From a checkpoint of a small sound classifier: rnn lstm, batches of 64.
Rows from block 3 of a small sound classifier, named by matrix and row number. Each number is 128 + 32 x the weight over its row's rms, rounded and kept within 0 to 255. All counts start at 0.
After each channel's rows are labels from the 100 clips, of 14976, where the channel reaches its highest value: "top examples" is what is common among them. Only what is clearly more common there than usual is listed. The data: single notes of musical instruments (NSynth).
# conv: width-5 conv (model.blocks.3.conv.weight, 288x288x5, each kernel summed), inputs 0-57

conv.265 [111  50 154 141 143 111 160 162 136 145 204 142 102 109 129 125  88 117 122 135 112 146  90 123  64 107  60 139 113 138 127 159 120  98 112  98 159 198 123 173 147  68 225 129  98  74 164  83 123 148 115 113  93 125  95 105  80 116]
top examples: pitch class A; pitch class D; octave 6; instrument family: guitar

conv.10 [ 63 112 137 126 107  95  70 159 115 174  65 193 169 109 109 111 140 143 114 170 131 115  93 187 118 115  82 118 140 106 135 162 104 124 115 127 106 125 134 161 111 201 125  96 196 118  86 136  81 105 106  83  89 105 122 149 177 125]
top examples: pitch class C; octave 7; note: C7

conv.223 [137  92 156 142 142 167  62  84  88  53  70  62 100 141 111 178 118 137  88 163 144 125  93 157 166 118 120 141 118 171 109 101 137 116 134 135 151 105  83 153 146 200 147  65  96 129 101  68 158 112 129 177 103  80 125 128 117 197]
top examples: pitch class F#; pitch class F

conv.272 [116 171 123 113 121 165 129 113 113  77  61 154  81 152 127 121  24 182  44  92 113 107  90  72 178 116 131 117  94 143 144  69  61  68 101 142  80 152 150 168 102 119 149 130  84 133 181 144 108 136 134 145 155 138 101  87 134  64]
top examples: pitch class F; pitch class C#

conv.67 [106 203 127 106 129 129 161 132 132  89 106 118 128 141 135 163 109 114 119 169 123 188 104 111 111 109 123 185 143 106 148  69 201 181 147 135 104 104 190 136 136 103 103 136 169 105 145 183 122 125 114  88 137 168 169 107  69 160]
top examples: pitch class F

conv.132 [146  50 167  82 162 166 174 138 126 129 134  88 140 135  90 126 165 142 115 169 144 166 123 100 137 130 125 170 112  97 107 139  95 152 161 106 133  42 165  66 175 134 143 101 112 121  95 150 107 156 128 205 139  90 122 110 134 149]
top examples: pitch class C; octave 7; note: C7; note: C6

conv.128 [ 63 154  79 127 156  87 110 141 186 183 155 100 125 129 138 140 141 122 115 133 110 141 153 144 106 130 109 140 169 180 133 115 131 101 109 159 159  74  97 150 102 144  92 145 139 211 130 180 123 183 102 113  66 149 152 113 110 137]
top examples: pitch class A#; bass

conv.91 [149 156  99 111 152 138 144 117 171  99 137 161 116 164 123 134  95 144 142  77 137  93 114 158 146  91 141 107  79  58 122 127 185 131 121 117 127 140 122  83  98 130 206 175 135 161 112 171 168 143  95  77 134 133 100 184 129 153]
top examples: pitch class B; octave 7

conv.42 [105 158 160 112 148 170 110 168 129 115 124 160  96 151 113 139 131 125 142 117 123 221 118 161 142 122  96 172 139 166  51 132 156  97 135 120 144  64 149  97 142 111 171 195 113 163 121 149 152 117 156  50 111 205 103 132 124 154]
top examples: pitch class F; octave 6

conv.154 [145 119 101  91 169  59 138 157 150  95 123 165 134 168  95 119 102 149 110 117 150  97 109  91  78  99 123 179  84 106  90 107 128  40 139  64 107 102 111  90 150 144 137 143 132 106 122 120 147 159 119 146 123 136 123 105 127  94]
top examples: pitch class B; pitch class F#; octave 7

conv.17 [153 117 126 106 161  99 145 167 108 151 144  96 128  90 131 112 213 129 174 144 134  91 147 102 108 110 195 146 134 121 144 166 183 136 196 137 115  54  78 153 138 191 157 139 112 136  85  86 118 138 149 118 115 106 186 102 126 209]
top examples: pitch class A#; guitar; octave 7; octave 6

conv.168 [130 163  78 163 106  95 185 110 112 133 108 169 109 140 156 135 176 195 113 132 150 108 160 210 118 123 133  84  98 146  70 130 134 149 191 147 153 146 102 114 143 125 157 175 146 148 117 133 148 158 161 169 141 145 148 157 120 150]
top examples: octave 2; octave 1

conv.9 [155 156 118 116 163  82  90  97 191 186 114 140  96 118 120 161  93  71 128 113 113 173 154 133 109 132 123 144 147 153  68 151 167 107 107 116  76 113 124 127 142 180  90  83 150 124  98  79 111 149 128 126 122 127 133 140 107 160]
top examples: pitch class F#; octave 6

conv.52 [148 130 105  70  95 134  95 167 124  68 182  87  81  91 142 112 132 201 112 133 132 125 192  49 121 135 138  59 110 117 181 180 129 152  68 128 140 160 155 117 132 165 182 154 143 142 172 100 134 115 166 125 121 141 124 169  97 104]
top examples: pitch class E; octave 7; note: E5

conv.43 [141 103 142  57 153 141 143 119 185 127 118 131 117  50 103 164 106 198 155 115 143 147 150 138  79 155 135 148 120 119  74 101 123 128 166 186 114 146 140 126 114 124 113 160  77 108 146 120 107 127  77 127 124 146 137 161 131  85]
top examples: pitch class F#; pitch class D; octave 7

conv.86 [ 70 117 158 158 135 208 144 150 145  72  73 190 115  93 191  94 150 126 166  64 104 181 156 141 120 116  88 129 188 101 140 132 108 133  92  80 129 194 134  97 109 120  50  91 121 118 141 110 128 118 156  24 140 132 150 128 122 172]
top examples: pitch class C; pitch class B; octave 7

conv.116 [ 97 131 106 129  95 100 133 132 130 151 220 145  66 109  77 135 172 189 135 123 180 114  52 161 104 148 106 123 172 140 140 153 113  98 121 123  50 187 122 177 106 151 227 131 165 148 115 156 205 144 139 116  89  97 108  86  88 139]
top examples: pitch class D; guitar; octave 7; note: D7

conv.40 [167  96 121 168  91 155  84 170 145 227 118 120 135 151 111  89 158 135 110 179 141 189 224 119  95 135  92 135 222  54 113 123 137 114 153 204 168 150  68 131 116 132 176 132 118 184 167 185 125  52 200 132 191 126 146 105 121 146]
top examples: pitch class E; octave 5; note: E5

conv.134 [149 188 108 163 153 110 159 129 167 149 126 138 159 144 150  98 123  88 138 169 147  96 114 116 149 121 131 180  95 102 131 185 109 167 108 144 103 126 111 128 141 188  69 139 129 200  88  95 157 108 150 118 155 156 130 113 119  95]
top examples: octave 2; pitch class F#

conv.186 [166 128 172 134 119 101 205 113 171 109 157 165 154 133 129 132  99  71 131 101 134 115 175 167 129 119  67  93 159 123 189 127 146 104 128  38  63 183 130 185 148 145 106 142  58  79 154 176  76 132  80 142 111 135  90 131 148 106]
top examples: pitch class A; guitar; octave 6; note: A6

conv.266 [118 104 101 118 167 102 114  81 108 150  97 175 138 133 145 121 161 111  82 110 147 113  80 119 111 105 138 157  83 107 141 128 149 118 153  93 116  80 158 160 128 124  86 165 154 163 103 183 152 146 111 153  97 119 159 125 149 133]
top examples: pitch class B; octave 5; note: B5; octave 6

conv.152 [ 91  88  63 109  94 119  97 118 139 105 147 151 119 155 156 134  98 132 124 117  95 147 114 175 105 132 127 149 166 146 146 156 140  80 183 118 128  66 136 112 148 176 173 141  60 165 108 110 129  94 143 157 116 125 108 174 148  91]
top examples: pitch class D; pitch class C#; octave 7

conv.126 [123 175 116 151 149 114 136 108 150 138 148 120 152  85 105 231 167 124 137 123 102 145 142 101  99 102 111 100 141 188  93 168 104 148 141  99 102 139 192 138  98  91 133 119  64 153 212 115  99 195 112 182 123 105  83 148 168 128]
top examples: pitch class A#; octave 6; instrument family: guitar; octave 7

conv.274 [181 164 213 108 106 117 131 135  89  62  95 213 119 100 141 140 165 144 142 176 119 149 169 160 149 125 128 137 113 126 113  58 168 111 164 187 141 138 135  99 125 150 138  97 122  89  55 130 147  88 141 110 106 126 146 169 132 173]
top examples: pitch class B; note: B5

conv.71 [111 118 127  95 133 114 151  85  80  67 229 131 135 162 107 121 140 182 147  89 142 126 134 162 193 139 183 144 117 141 211 116 148 129 132  91 109 114  95 154 132 174 124 154 103  71 154 190 134 138 150 109 138 130 101 106 143 137]
top examples: pitch class B; octave 7

conv.23 [108 129 146  86 150 122 218  94 106 134 133 161  96 115 153 144 117 193 160 153 135  82 139 203 125 119 104 118 114 143 118 146 133  85 123 145 118  91 182 158 152  51 109 166 132  82 187 136 134 147  85 154 157 138 105 115 147 126]
top examples: pitch class B; pitch class A#; octave 7

conv.236 [125 141 123  91 103  91  60 142 162 115 123 102 150  88  99 145 165 159  91 161 122  71 140 142  70  88 113 186 149  26 137  93 119 121 125 148 125 131  81 147  85 179  87 142  93  86 106 108 112  93 126 125  50 126 141 158 155 149]
top examples: pitch class C#; pitch class D

conv.169 [114 175 124 146 128  76 131  49 121  92 147 123 168 161 128  70  99 105 155 157 127  59  72  81 165 157 117 173  90 159  92 176 111  87 151 136 139 117  77 126 138 124 123 130 148  87 188  74  95 132  87 147 139 112 157 144 133  95]
top examples: pitch class F#

conv.181 [122 109 116 133 121 156  80  44 112 109 159 137  89 134 136 119  65 110  97 111 126  66 109 130 118 131 155  92 201 129  95 106 113  71 139 184 143 156 158 100 128 181 111 121  94 137  92 119 100 116 113 121 105 172  57  81 155 120]
top examples: pitch class F; octave 6; note: F6; instrument family: guitar

conv.103 [ 81 144  88 149 156 160 178 174 115 198  98 122 137 159 114  99  95 133 113 110  99 146 203 107 163 134 152 150 165 129  95 110  99 113  95 154 154 183 111 180 103 151 125 103 123 191 100 173 130 153 145  79 140 135 137 110 128  99]
top examples: pitch class E; octave 6; note: E6; octave 7

conv.244 [125 174 132  98 105 125 107  67 164 121 144 167  78  79 176 140  89 142 162  63 107 114 115 182 116  81 148 145 101 161 130 131  99  92  87 123 123  89 168 116 118 127 205 165  97  34 111  86 113 146 116  88 167 165 136 170  88 106]
top examples: pitch class D; guitar; octave 7; note: D7

conv.203 [151 127 141 130 177  91 125 185 178  83 168 169 104 135 102  98 108 144 150 137 117 112 122 108 102 157 190 147 109 170 137 106 185  95 149 119 106 148 114 153 164 118 110 167  60 149  96 136 122 116  82  58 123 135 140 111  69 135]
top examples: pitch class B; guitar

conv.267 [145 160 115 142 156  71 138 172 102 124 132 130 127 158 154  54 145  85 119 103  98 170  76 120  81 186 166  91  97 152 120 127  76 164 109 108 125 145 183 138 113 135 132  98 105  75 142 120  77  99 141 153  78 129 123 153 116 102]
top examples: pitch class C#; octave 7; octave 6

conv.92 [139 162 106 167 125 140 179 152 128 118 129 124 121 108 122 168  96 136 104 143 138 147 174 149 141 187 117 101  98  95 166 106 123 216 131 132  87 174 138 154 125 146  80 140 160 202 139 115 123 117 114  59  94 180 163 174 180 130]
top examples: octave 2; guitar

conv.279 [160 160 130 151 151 145 124 171 139 132 175 125 143 118 155 129 117 152 164 148  86 113 142 162 140 144 108 126 103 115 136 102 142 191 129 186 108 166  87 107 155 150 147 121 142 140 145 125 144 148 146 186  74 162  49  82 142 132]
top examples: pitch class E; octave 6; guitar; note: E6

conv.287 [ 86  90 112 107  79 113 132 184  98  92  49 167 225 146 140 113 142 108  76 128 108 104 135 154 102 160 118 119 142 116 115  99 127 148 140 126 164  95 175 125 127 157  14 147 115  72  76 118  97 171 125 141 159 159 184 122 156 115]
top examples: pitch class F#

conv.155 [126  70 131  94 101 115  75 100 169  95  73 121 192 147 123 136 119 171 110 137 139 117 137 178 148 108 132  89 139 161 144 192  74 188 113 132 115 108  87 112 132 123 177 103 127 202  90 105  96 165 105 118 139 185 141 126  62 173]
top examples: pitch class C; octave 6; pitch class G; octave 7

conv.271 [157 139  70 138 102 157 212 158 125 173 144  93  66 133 125 154 116 151 135 119 133 118 227 138 117 147  80 108 116 139 112 189 190 160 114  94  73 124 139 131 130 138  61 127 102 139 108 136 132  63 160  80  87 118 123 138  62 105]
top examples: pitch class E; octave 7; pitch class F

conv.192 [109 147 136 129 168 121  86 131 113 158 116 169 151 155  95 120 190  88  89 178 145 106 173  68 131 128 165 125 183 121 112 134 161 123 135 165 120 150 108 192 133 130 102 116 125 153 123  65 121 145  94  75 170 204 104 137 113 157]
top examples: pitch class A#; octave 7

conv.166 [ 98  73 122 133  74 150 101  94 164  55 138 139 135 148 112 169 133 166 154 140 140 110 110 151 115 162  66 111 154 147 148  79  87  61 131  98 130 106 146 191 156 111  88 128 146 157 141  66 152 145 116 104 139 119 105 163 100 141]
top examples: pitch class F#; octave 7; pitch class D

conv.108 [127  99 170 158 109 100 123 165 121 157 138  81 169 144  74 140 166 124  57 168 142 195  93 106 122 147 125 207 140 103  88 122 149 106 134 184  91 113 144 117  97 141 158 110  81  81 103 181 160 121 147 180  98 120 157 106 142 112]
top examples: pitch class F; octave 6; note: F6; octave 7

conv.112 [163 206 131 146 161 128 130  60 134 191 153 150  29 143 149 151 116  91 161 134 130 132  93 132 128 115  92 107 129 192  85 124 185 166  87  93 180 111 129 120 148 173 136 104 119 145 201 167 108 135  77 164 185 128 146 138 114 145]
top examples: pitch class A#; pitch class D#