Rows from block 2, named by matrix and row number. Each number is 200 + 20 x the weight over its row's rms, rounded and kept within 0 to 999. All counts start at 0. After the name is the row's rms in percent of the matrix's.
# conv: width-5 conv, stride 2 (model.blocks.2.conv.weight, 288x240x5), inputs 24-35, a 5 kernel for each
conv.144,100,195,172,166,187,201,184,210,233,222,232,231,234,239,224,212,189,192,197,218,239,216,203,196,203,189,201,213,194,192,177,226,224,226,218,227,198,189,177,187,197,273,257,230,234,227,214,194,189,189,191,201,204,206,201,214,193,190,194,182,187
conv.145,115,207,206,220,207,203,177,186,211,211,218,195,223,239,223,186,159,172,177,186,190,185,206,212,198,194,194,206,202,189,183,229,210,217,229,225,224,226,234,238,222,231,247,235,251,256,197,186,196,189,192,188,193,193,197,205,237,230,210,194,187
conv.146,076,166,147,161,152,155,195,192,194,183,193,175,187,177,172,191,229,214,206,222,214,193,196,196,202,199,203,201,187,169,190,175,168,182,183,179,221,209,212,223,207,257,246,232,212,214,212,217,224,218,228,207,221,241,234,229,218,209,203,197,205
conv.147,093,165,195,194,209,222,211,208,198,196,193,202,219,243,238,242,174,180,165,175,169,228,204,206,200,189,226,223,240,234,241,200,201,208,190,187,178,182,199,206,185,187,205,190,170,181,204,199,186,183,191,153,161,176,177,179,185,195,202,197,184
conv.148,101,195,186,188,206,213,161,191,205,215,213,251,252,237,229,212,184,191,195,193,194,239,240,224,203,208,212,214,204,184,191,175,190,209,205,200,190,190,210,194,204,190,188,179,177,194,180,193,184,204,191,192,189,194,197,204,199,202,207,199,204
conv.149,101,200,218,217,199,222,203,205,211,204,203,203,219,207,204,197,170,171,148,141,143,192,199,194,193,192,203,196,191,204,195,226,223,248,271,253,203,227,222,228,232,193,198,218,214,227,228,222,237,234,234,180,184,191,191,189,193,189,153,162,176
conv.150,110,264,250,241,207,188,193,194,186,185,206,171,171,168,176,161,217,223,202,202,202,185,193,174,169,155,213,217,205,200,181,194,194,203,191,194,212,206,208,198,206,198,181,212,217,228,213,212,206,192,188,233,236,211,196,166,174,178,190,174,176
conv.151,105,228,236,228,245,260,219,218,226,225,226,170,175,182,170,179,148,170,171,177,194,159,175,198,203,207,200,209,222,227,240,192,204,211,210,228,185,191,189,183,203,180,181,203,220,227,173,176,170,167,176,213,227,240,237,244,212,194,211,211,213
conv.152,093,203,181,179,176,171,196,191,193,207,194,196,212,194,204,212,189,200,212,208,225,188,204,193,211,215,244,237,216,230,216,184,199,202,199,192,204,199,206,209,197,175,176,171,182,176,214,213,207,214,223,200,210,228,214,216,208,211,216,225,217
conv.153,094,148,176,179,184,191,184,172,171,169,179,160,178,200,195,188,227,227,222,232,215,218,217,223,227,226,209,221,206,209,185,176,195,205,215,224,244,235,228,219,232,232,210,203,226,213,187,187,200,203,211,179,189,195,203,205,240,232,233,215,224
conv.154,091,182,209,215,222,225,175,191,191,203,188,180,196,210,203,207,200,199,207,226,206,210,217,215,231,221,203,218,212,213,198,194,200,174,182,180,204,193,186,177,170,193,187,179,190,187,215,218,233,244,253,185,176,177,187,179,193,189,198,220,243
conv.155,089,168,194,196,198,203,162,171,154,161,161,205,205,198,202,201,152,162,151,147,142,177,187,200,201,207,170,168,164,155,173,188,187,203,199,189,178,195,191,183,185,188,191,184,183,183,236,217,210,223,215,217,213,224,221,220,179,184,177,189,186
conv.156,087,190,207,205,233,230,202,194,210,223,214,176,165,164,158,167,194,205,193,194,179,169,156,165,186,161,211,191,191,192,171,177,205,199,209,218,208,203,205,206,218,173,197,187,182,177,181,206,195,200,193,192,201,215,202,194,229,217,216,221,229
conv.157,098,181,171,167,162,186,210,184,203,209,198,186,204,217,213,238,192,186,192,199,208,249,236,231,222,208,210,206,185,182,156,165,158,171,165,172,204,213,204,219,212,207,186,176,188,193,219,213,226,224,218,209,196,195,198,193,203,200,200,198,207
conv.158,092,180,190,181,176,187,200,210,205,216,236,213,210,219,242,244,186,204,195,192,207,202,198,206,208,203,198,193,182,181,183,195,203,188,174,185,200,217,200,206,210,169,153,159,173,191,184,189,179,184,179,242,247,241,247,244,196,183,198,197,193
conv.159,100,195,213,224,225,213,189,180,186,170,157,205,216,196,199,211,196,196,213,215,216,222,215,211,202,192,230,220,219,230,235,186,206,206,235,248,242,228,226,216,211,241,228,214,215,219,179,190,199,226,226,170,179,202,208,213,211,225,226,233,221
conv.160,105,273,235,233,214,231,183,179,186,202,207,165,176,184,172,167,232,216,227,210,215,221,220,218,221,202,210,181,186,170,166,197,185,194,191,175,196,188,191,185,192,184,178,158,159,178,183,201,205,197,202,247,261,253,254,235,170,155,170,175,186
conv.161,090,207,216,213,231,206,214,197,189,187,184,198,205,204,206,170,143,139,149,148,160,164,157,172,176,151,201,202,202,216,179,216,203,230,242,220,187,190,191,194,191,191,178,184,177,175,198,201,188,192,189,192,199,194,186,161,195,182,198,183,188
conv.162,097,167,170,188,190,192,207,217,202,194,186,179,205,195,197,199,196,182,177,167,171,203,217,213,202,211,198,205,217,215,213,174,161,181,171,154,194,207,213,194,179,220,212,192,191,198,201,200,207,197,201,184,172,196,194,210,226,226,221,211,224
conv.163,085,195,193,199,194,176,209,211,204,175,176,171,193,208,223,222,240,238,210,210,195,206,210,212,220,209,180,196,209,182,167,204,202,212,216,234,186,199,185,198,185,183,206,213,205,215,212,208,217,221,215,221,198,200,205,207,202,199,197,180,199
conv.164,092,210,201,204,193,202,197,189,179,179,186,196,188,195,201,215,218,204,201,208,196,225,217,213,226,217,223,206,211,207,193,220,219,208,191,178,211,212,193,185,172,224,208,191,206,224,254,271,259,253,268,209,228,225,225,226,189,199,175,179,174
conv.165,122,193,204,212,212,218,204,200,198,210,204,220,218,216,193,190,184,187,189,194,195,192,197,199,192,193,194,190,192,183,189,206,198,204,196,200,207,203,214,203,200,207,191,174,198,205,208,201,199,201,204,187,197,206,202,191,187,205,217,209,210
conv.166,100,227,223,219,224,207,197,192,214,222,212,186,180,190,176,165,218,232,245,240,264,207,214,215,198,167,176,189,178,180,176,207,222,213,203,186,176,199,198,210,219,172,171,156,146,149,209,225,211,214,228,209,219,212,195,185,219,210,213,217,222
conv.167,061,245,226,250,243,248,216,210,216,199,203,162,177,177,170,166,221,206,198,212,199,196,186,183,187,194,189,180,188,201,199,219,219,203,210,193,163,160,163,164,185,216,210,233,221,227,230,224,222,207,207,191,181,203,202,220,204,184,199,196,210
conv.168,086,156,176,188,181,182,202,228,225,219,231,203,200,218,206,195,186,177,179,166,183,251,249,239,222,201,186,192,214,215,214,170,192,172,191,178,213,205,190,189,189,184,200,182,188,199,201,189,197,192,192,196,190,186,191,193,185,176,178,169,164
conv.169,098,195,198,213,195,197,218,219,229,223,218,195,198,216,205,209,170,199,201,201,203,226,219,233,208,214,179,195,172,187,183,241,213,194,206,227,176,162,188,183,182,209,204,193,179,197,242,223,234,223,207,186,183,184,181,174,172,169,161,171,185
conv.170,095,210,216,207,215,196,239,242,219,214,203,208,214,207,186,170,175,182,188,171,193,221,221,226,218,211,200,206,240,237,230,211,202,209,209,176,218,213,213,225,207,168,175,189,191,204,236,225,231,220,226,188,184,198,193,210,181,192,189,218,239
conv.171,115,188,184,198,191,196,214,221,216,218,220,169,188,190,188,187,187,185,197,173,174,205,226,205,193,200,206,209,194,192,207,228,239,236,221,204,203,201,183,169,154,221,213,197,204,208,204,182,185,176,169,198,193,185,191,189,195,192,212,215,220
conv.172,094,177,186,212,213,213,191,194,183,176,179,213,212,209,220,192,186,186,198,184,195,183,181,179,186,169,197,213,195,196,191,183,178,193,195,199,179,177,177,187,166,175,192,189,191,174,182,195,169,169,159,212,236,254,244,228,150,162,149,125,138
conv.173,086,183,186,194,184,185,192,197,190,177,167,188,217,224,225,221,184,199,209,229,215,203,208,199,168,155,174,210,210,203,193,198,201,193,193,186,222,228,235,242,219,187,189,201,210,200,240,247,250,250,256,187,203,199,195,207,179,198,183,173,167
conv.174,094,181,209,233,219,242,249,234,220,224,200,212,226,231,221,220,195,212,206,185,187,227,232,234,232,210,178,183,192,200,199,196,210,221,231,229,186,194,199,195,200,225,243,240,237,260,204,206,223,216,222,199,185,188,170,153,219,235,236,236,259
conv.175,097,193,207,212,217,208,234,232,218,212,206,207,186,177,170,151,180,195,197,205,190,238,253,232,238,237,213,207,215,226,249,166,186,184,195,189,208,203,201,206,208,190,190,198,225,235,186,183,179,187,197,185,206,209,220,213,187,191,204,208,210
conv.176,110,191,205,220,234,207,196,191,190,198,210,205,196,186,192,197,226,233,236,238,233,189,176,183,173,165,221,211,205,225,216,187,189,203,225,227,200,208,205,192,192,228,214,218,213,176,205,189,189,208,210,179,174,179,188,186,239,233,241,241,253
conv.177,099,196,196,188,191,186,213,212,182,184,185,219,226,208,183,165,185,197,183,181,182,196,196,181,178,160,199,198,198,184,177,207,195,177,197,207,188,202,177,185,186,206,220,185,191,191,188,193,191,184,193,195,212,210,224,221,192,194,181,183,176
conv.178,101,176,196,193,216,193,170,179,194,207,198,201,193,197,202,193,226,221,211,218,207,206,196,205,180,186,211,197,208,191,188,199,177,182,176,182,225,218,225,217,213,244,241,237,230,236,194,200,183,186,188,190,200,181,184,180,199,191,217,211,195
conv.179,108,173,193,183,190,183,230,230,227,207,213,175,193,199,191,202,182,195,191,190,186,174,177,194,188,204,229,213,200,186,183,207,193,189,181,173,239,236,236,241,234,160,156,154,171,189,191,193,173,181,173,183,197,198,206,195,189,177,188,198,199
conv.180,125,223,230,234,228,232,235,219,209,215,209,183,196,188,202,211,202,223,224,214,191,188,192,191,198,196,200,186,182,179,172,182,185,184,179,166,207,208,201,198,201,217,185,170,152,155,186,179,180,187,181,148,170,187,177,190,191,181,184,201,204
conv.181,097,259,243,218,229,227,200,196,192,199,189,180,207,205,200,186,199,219,204,197,198,223,225,226,217,213,194,212,192,216,220,212,206,204,201,199,197,195,186,177,179,201,186,189,176,173,226,217,217,202,202,254,234,220,224,222,224,196,186,185,218
conv.182,082,206,217,233,223,221,182,175,175,189,179,220,208,201,202,206,206,208,213,197,190,250,233,215,196,185,191,217,210,208,216,227,216,185,200,203,213,198,193,183,174,227,223,205,212,197,173,183,182,188,170,196,203,202,198,190,178,208,202,210,193
conv.183,094,185,181,195,200,196,196,215,208,205,219,189,196,192,195,176,188,201,222,212,217,201,204,192,201,208,222,202,210,205,205,189,187,182,183,190,180,195,195,205,192,205,199,204,191,183,171,190,201,200,210,181,196,184,212,224,245,228,256,239,232
conv.184,102,174,153,185,163,168,172,169,182,191,177,216,237,236,214,217,235,229,233,230,242,214,207,193,189,176,215,204,203,182,189,190,216,216,231,231,223,220,219,222,227,225,204,208,200,190,182,186,184,204,210,236,233,228,222,225,198,199,194,193,197
conv.185,093,221,216,212,216,211,220,237,225,226,231,175,208,233,219,204,190,183,179,173,188,198,201,203,208,200,229,233,233,207,212,186,185,184,172,161,231,226,215,213,203,219,248,218,219,217,189,188,178,189,196,195,190,187,203,200,169,180,200,200,199
conv.186,111,232,229,229,199,190,184,178,193,192,179,204,189,200,211,210,252,234,227,223,219,218,209,216,213,207,210,205,192,190,195,216,228,235,235,227,195,189,197,200,187,198,193,186,208,225,257,250,239,224,207,229,218,206,168,159,246,228,208,193,186
conv.187,106,253,246,233,206,201,198,195,183,185,198,203,217,209,205,196,213,214,214,216,209,193,196,197,201,193,245,241,227,224,221,174,179,177,158,151,189,187,164,173,172,175,175,180,185,194,230,214,218,223,215,211,210,219,187,174,182,184,187,188,168
conv.188,117,210,212,218,215,217,199,196,196,186,188,221,214,220,201,210,220,220,207,209,207,186,189,190,194,188,208,197,203,199,195,161,181,175,168,159,190,187,191,184,182,232,202,181,182,189,204,209,199,199,183,203,212,220,215,224,208,207,203,203,205
conv.189,103,166,171,168,181,161,217,198,200,205,198,174,184,176,183,180,167,181,175,183,186,195,200,195,212,226,191,228,211,208,222,204,218,235,216,226,168,181,175,171,188,204,218,215,216,228,208,215,203,218,208,204,198,193,198,204,199,204,196,197,198
conv.190,108,210,195,192,190,181,168,156,158,171,177,225,234,223,195,193,202,212,210,216,223,208,210,213,221,231,201,185,170,174,169,173,182,166,181,179,193,184,169,176,189,201,200,212,197,192,191,188,170,178,176,221,200,196,190,196,199,193,204,217,214
conv.191,109,210,200,209,205,206,176,163,160,179,185,210,209,224,211,193,164,171,156,173,184,179,197,195,195,186,168,184,186,176,173,218,229,230,248,237,179,191,191,187,197,212,207,212,194,184,190,199,202,203,225,140,147,166,186,178,159,179,182,176,187
conv.192,088,148,164,169,160,155,190,172,188,185,200,189,211,213,216,216,199,194,206,210,208,176,153,180,172,176,203,217,209,206,212,196,195,171,181,168,191,193,190,206,214,156,168,164,179,192,153,159,188,187,184,151,170,174,195,183,192,199,170,171,192
conv.193,067,184,202,198,179,168,192,195,204,186,186,193,195,204,216,248,197,209,199,207,203,212,218,203,214,198,197,202,220,208,201,234,214,206,191,181,220,227,212,223,209,141,165,177,169,187,230,221,221,218,220,228,222,235,219,232,217,205,204,204,218
conv.194,092,213,221,227,212,213,233,218,210,205,222,221,227,217,219,209,195,203,215,211,212,230,225,218,211,208,192,201,193,175,173,197,197,179,173,186,228,218,229,220,212,210,208,190,198,212,246,232,235,219,226,139,156,156,143,145,201,203,190,190,202
conv.195,112,217,211,185,197,203,204,213,220,211,218,219,222,196,199,200,182,184,180,183,181,216,211,216,216,216,180,172,156,170,162,214,216,227,233,234,195,199,198,204,198,245,234,227,217,217,220,214,217,206,198,229,239,226,224,227,174,181,194,176,169
conv.196,076,182,186,169,198,181,214,210,215,199,219,214,213,208,211,203,166,158,172,175,178,189,182,172,181,176,202,221,205,215,236,186,154,169,187,181,203,217,222,214,226,193,199,188,191,195,185,174,177,195,201,210,207,220,213,207,202,194,200,187,187
conv.197,097,191,211,233,231,217,175,167,176,163,162,237,229,223,201,198,158,178,170,161,173,221,230,219,205,196,216,214,219,220,212,207,210,211,223,197,202,205,197,177,182,206,184,198,190,168,209,221,227,222,224,185,197,188,192,170,199,196,195,191,201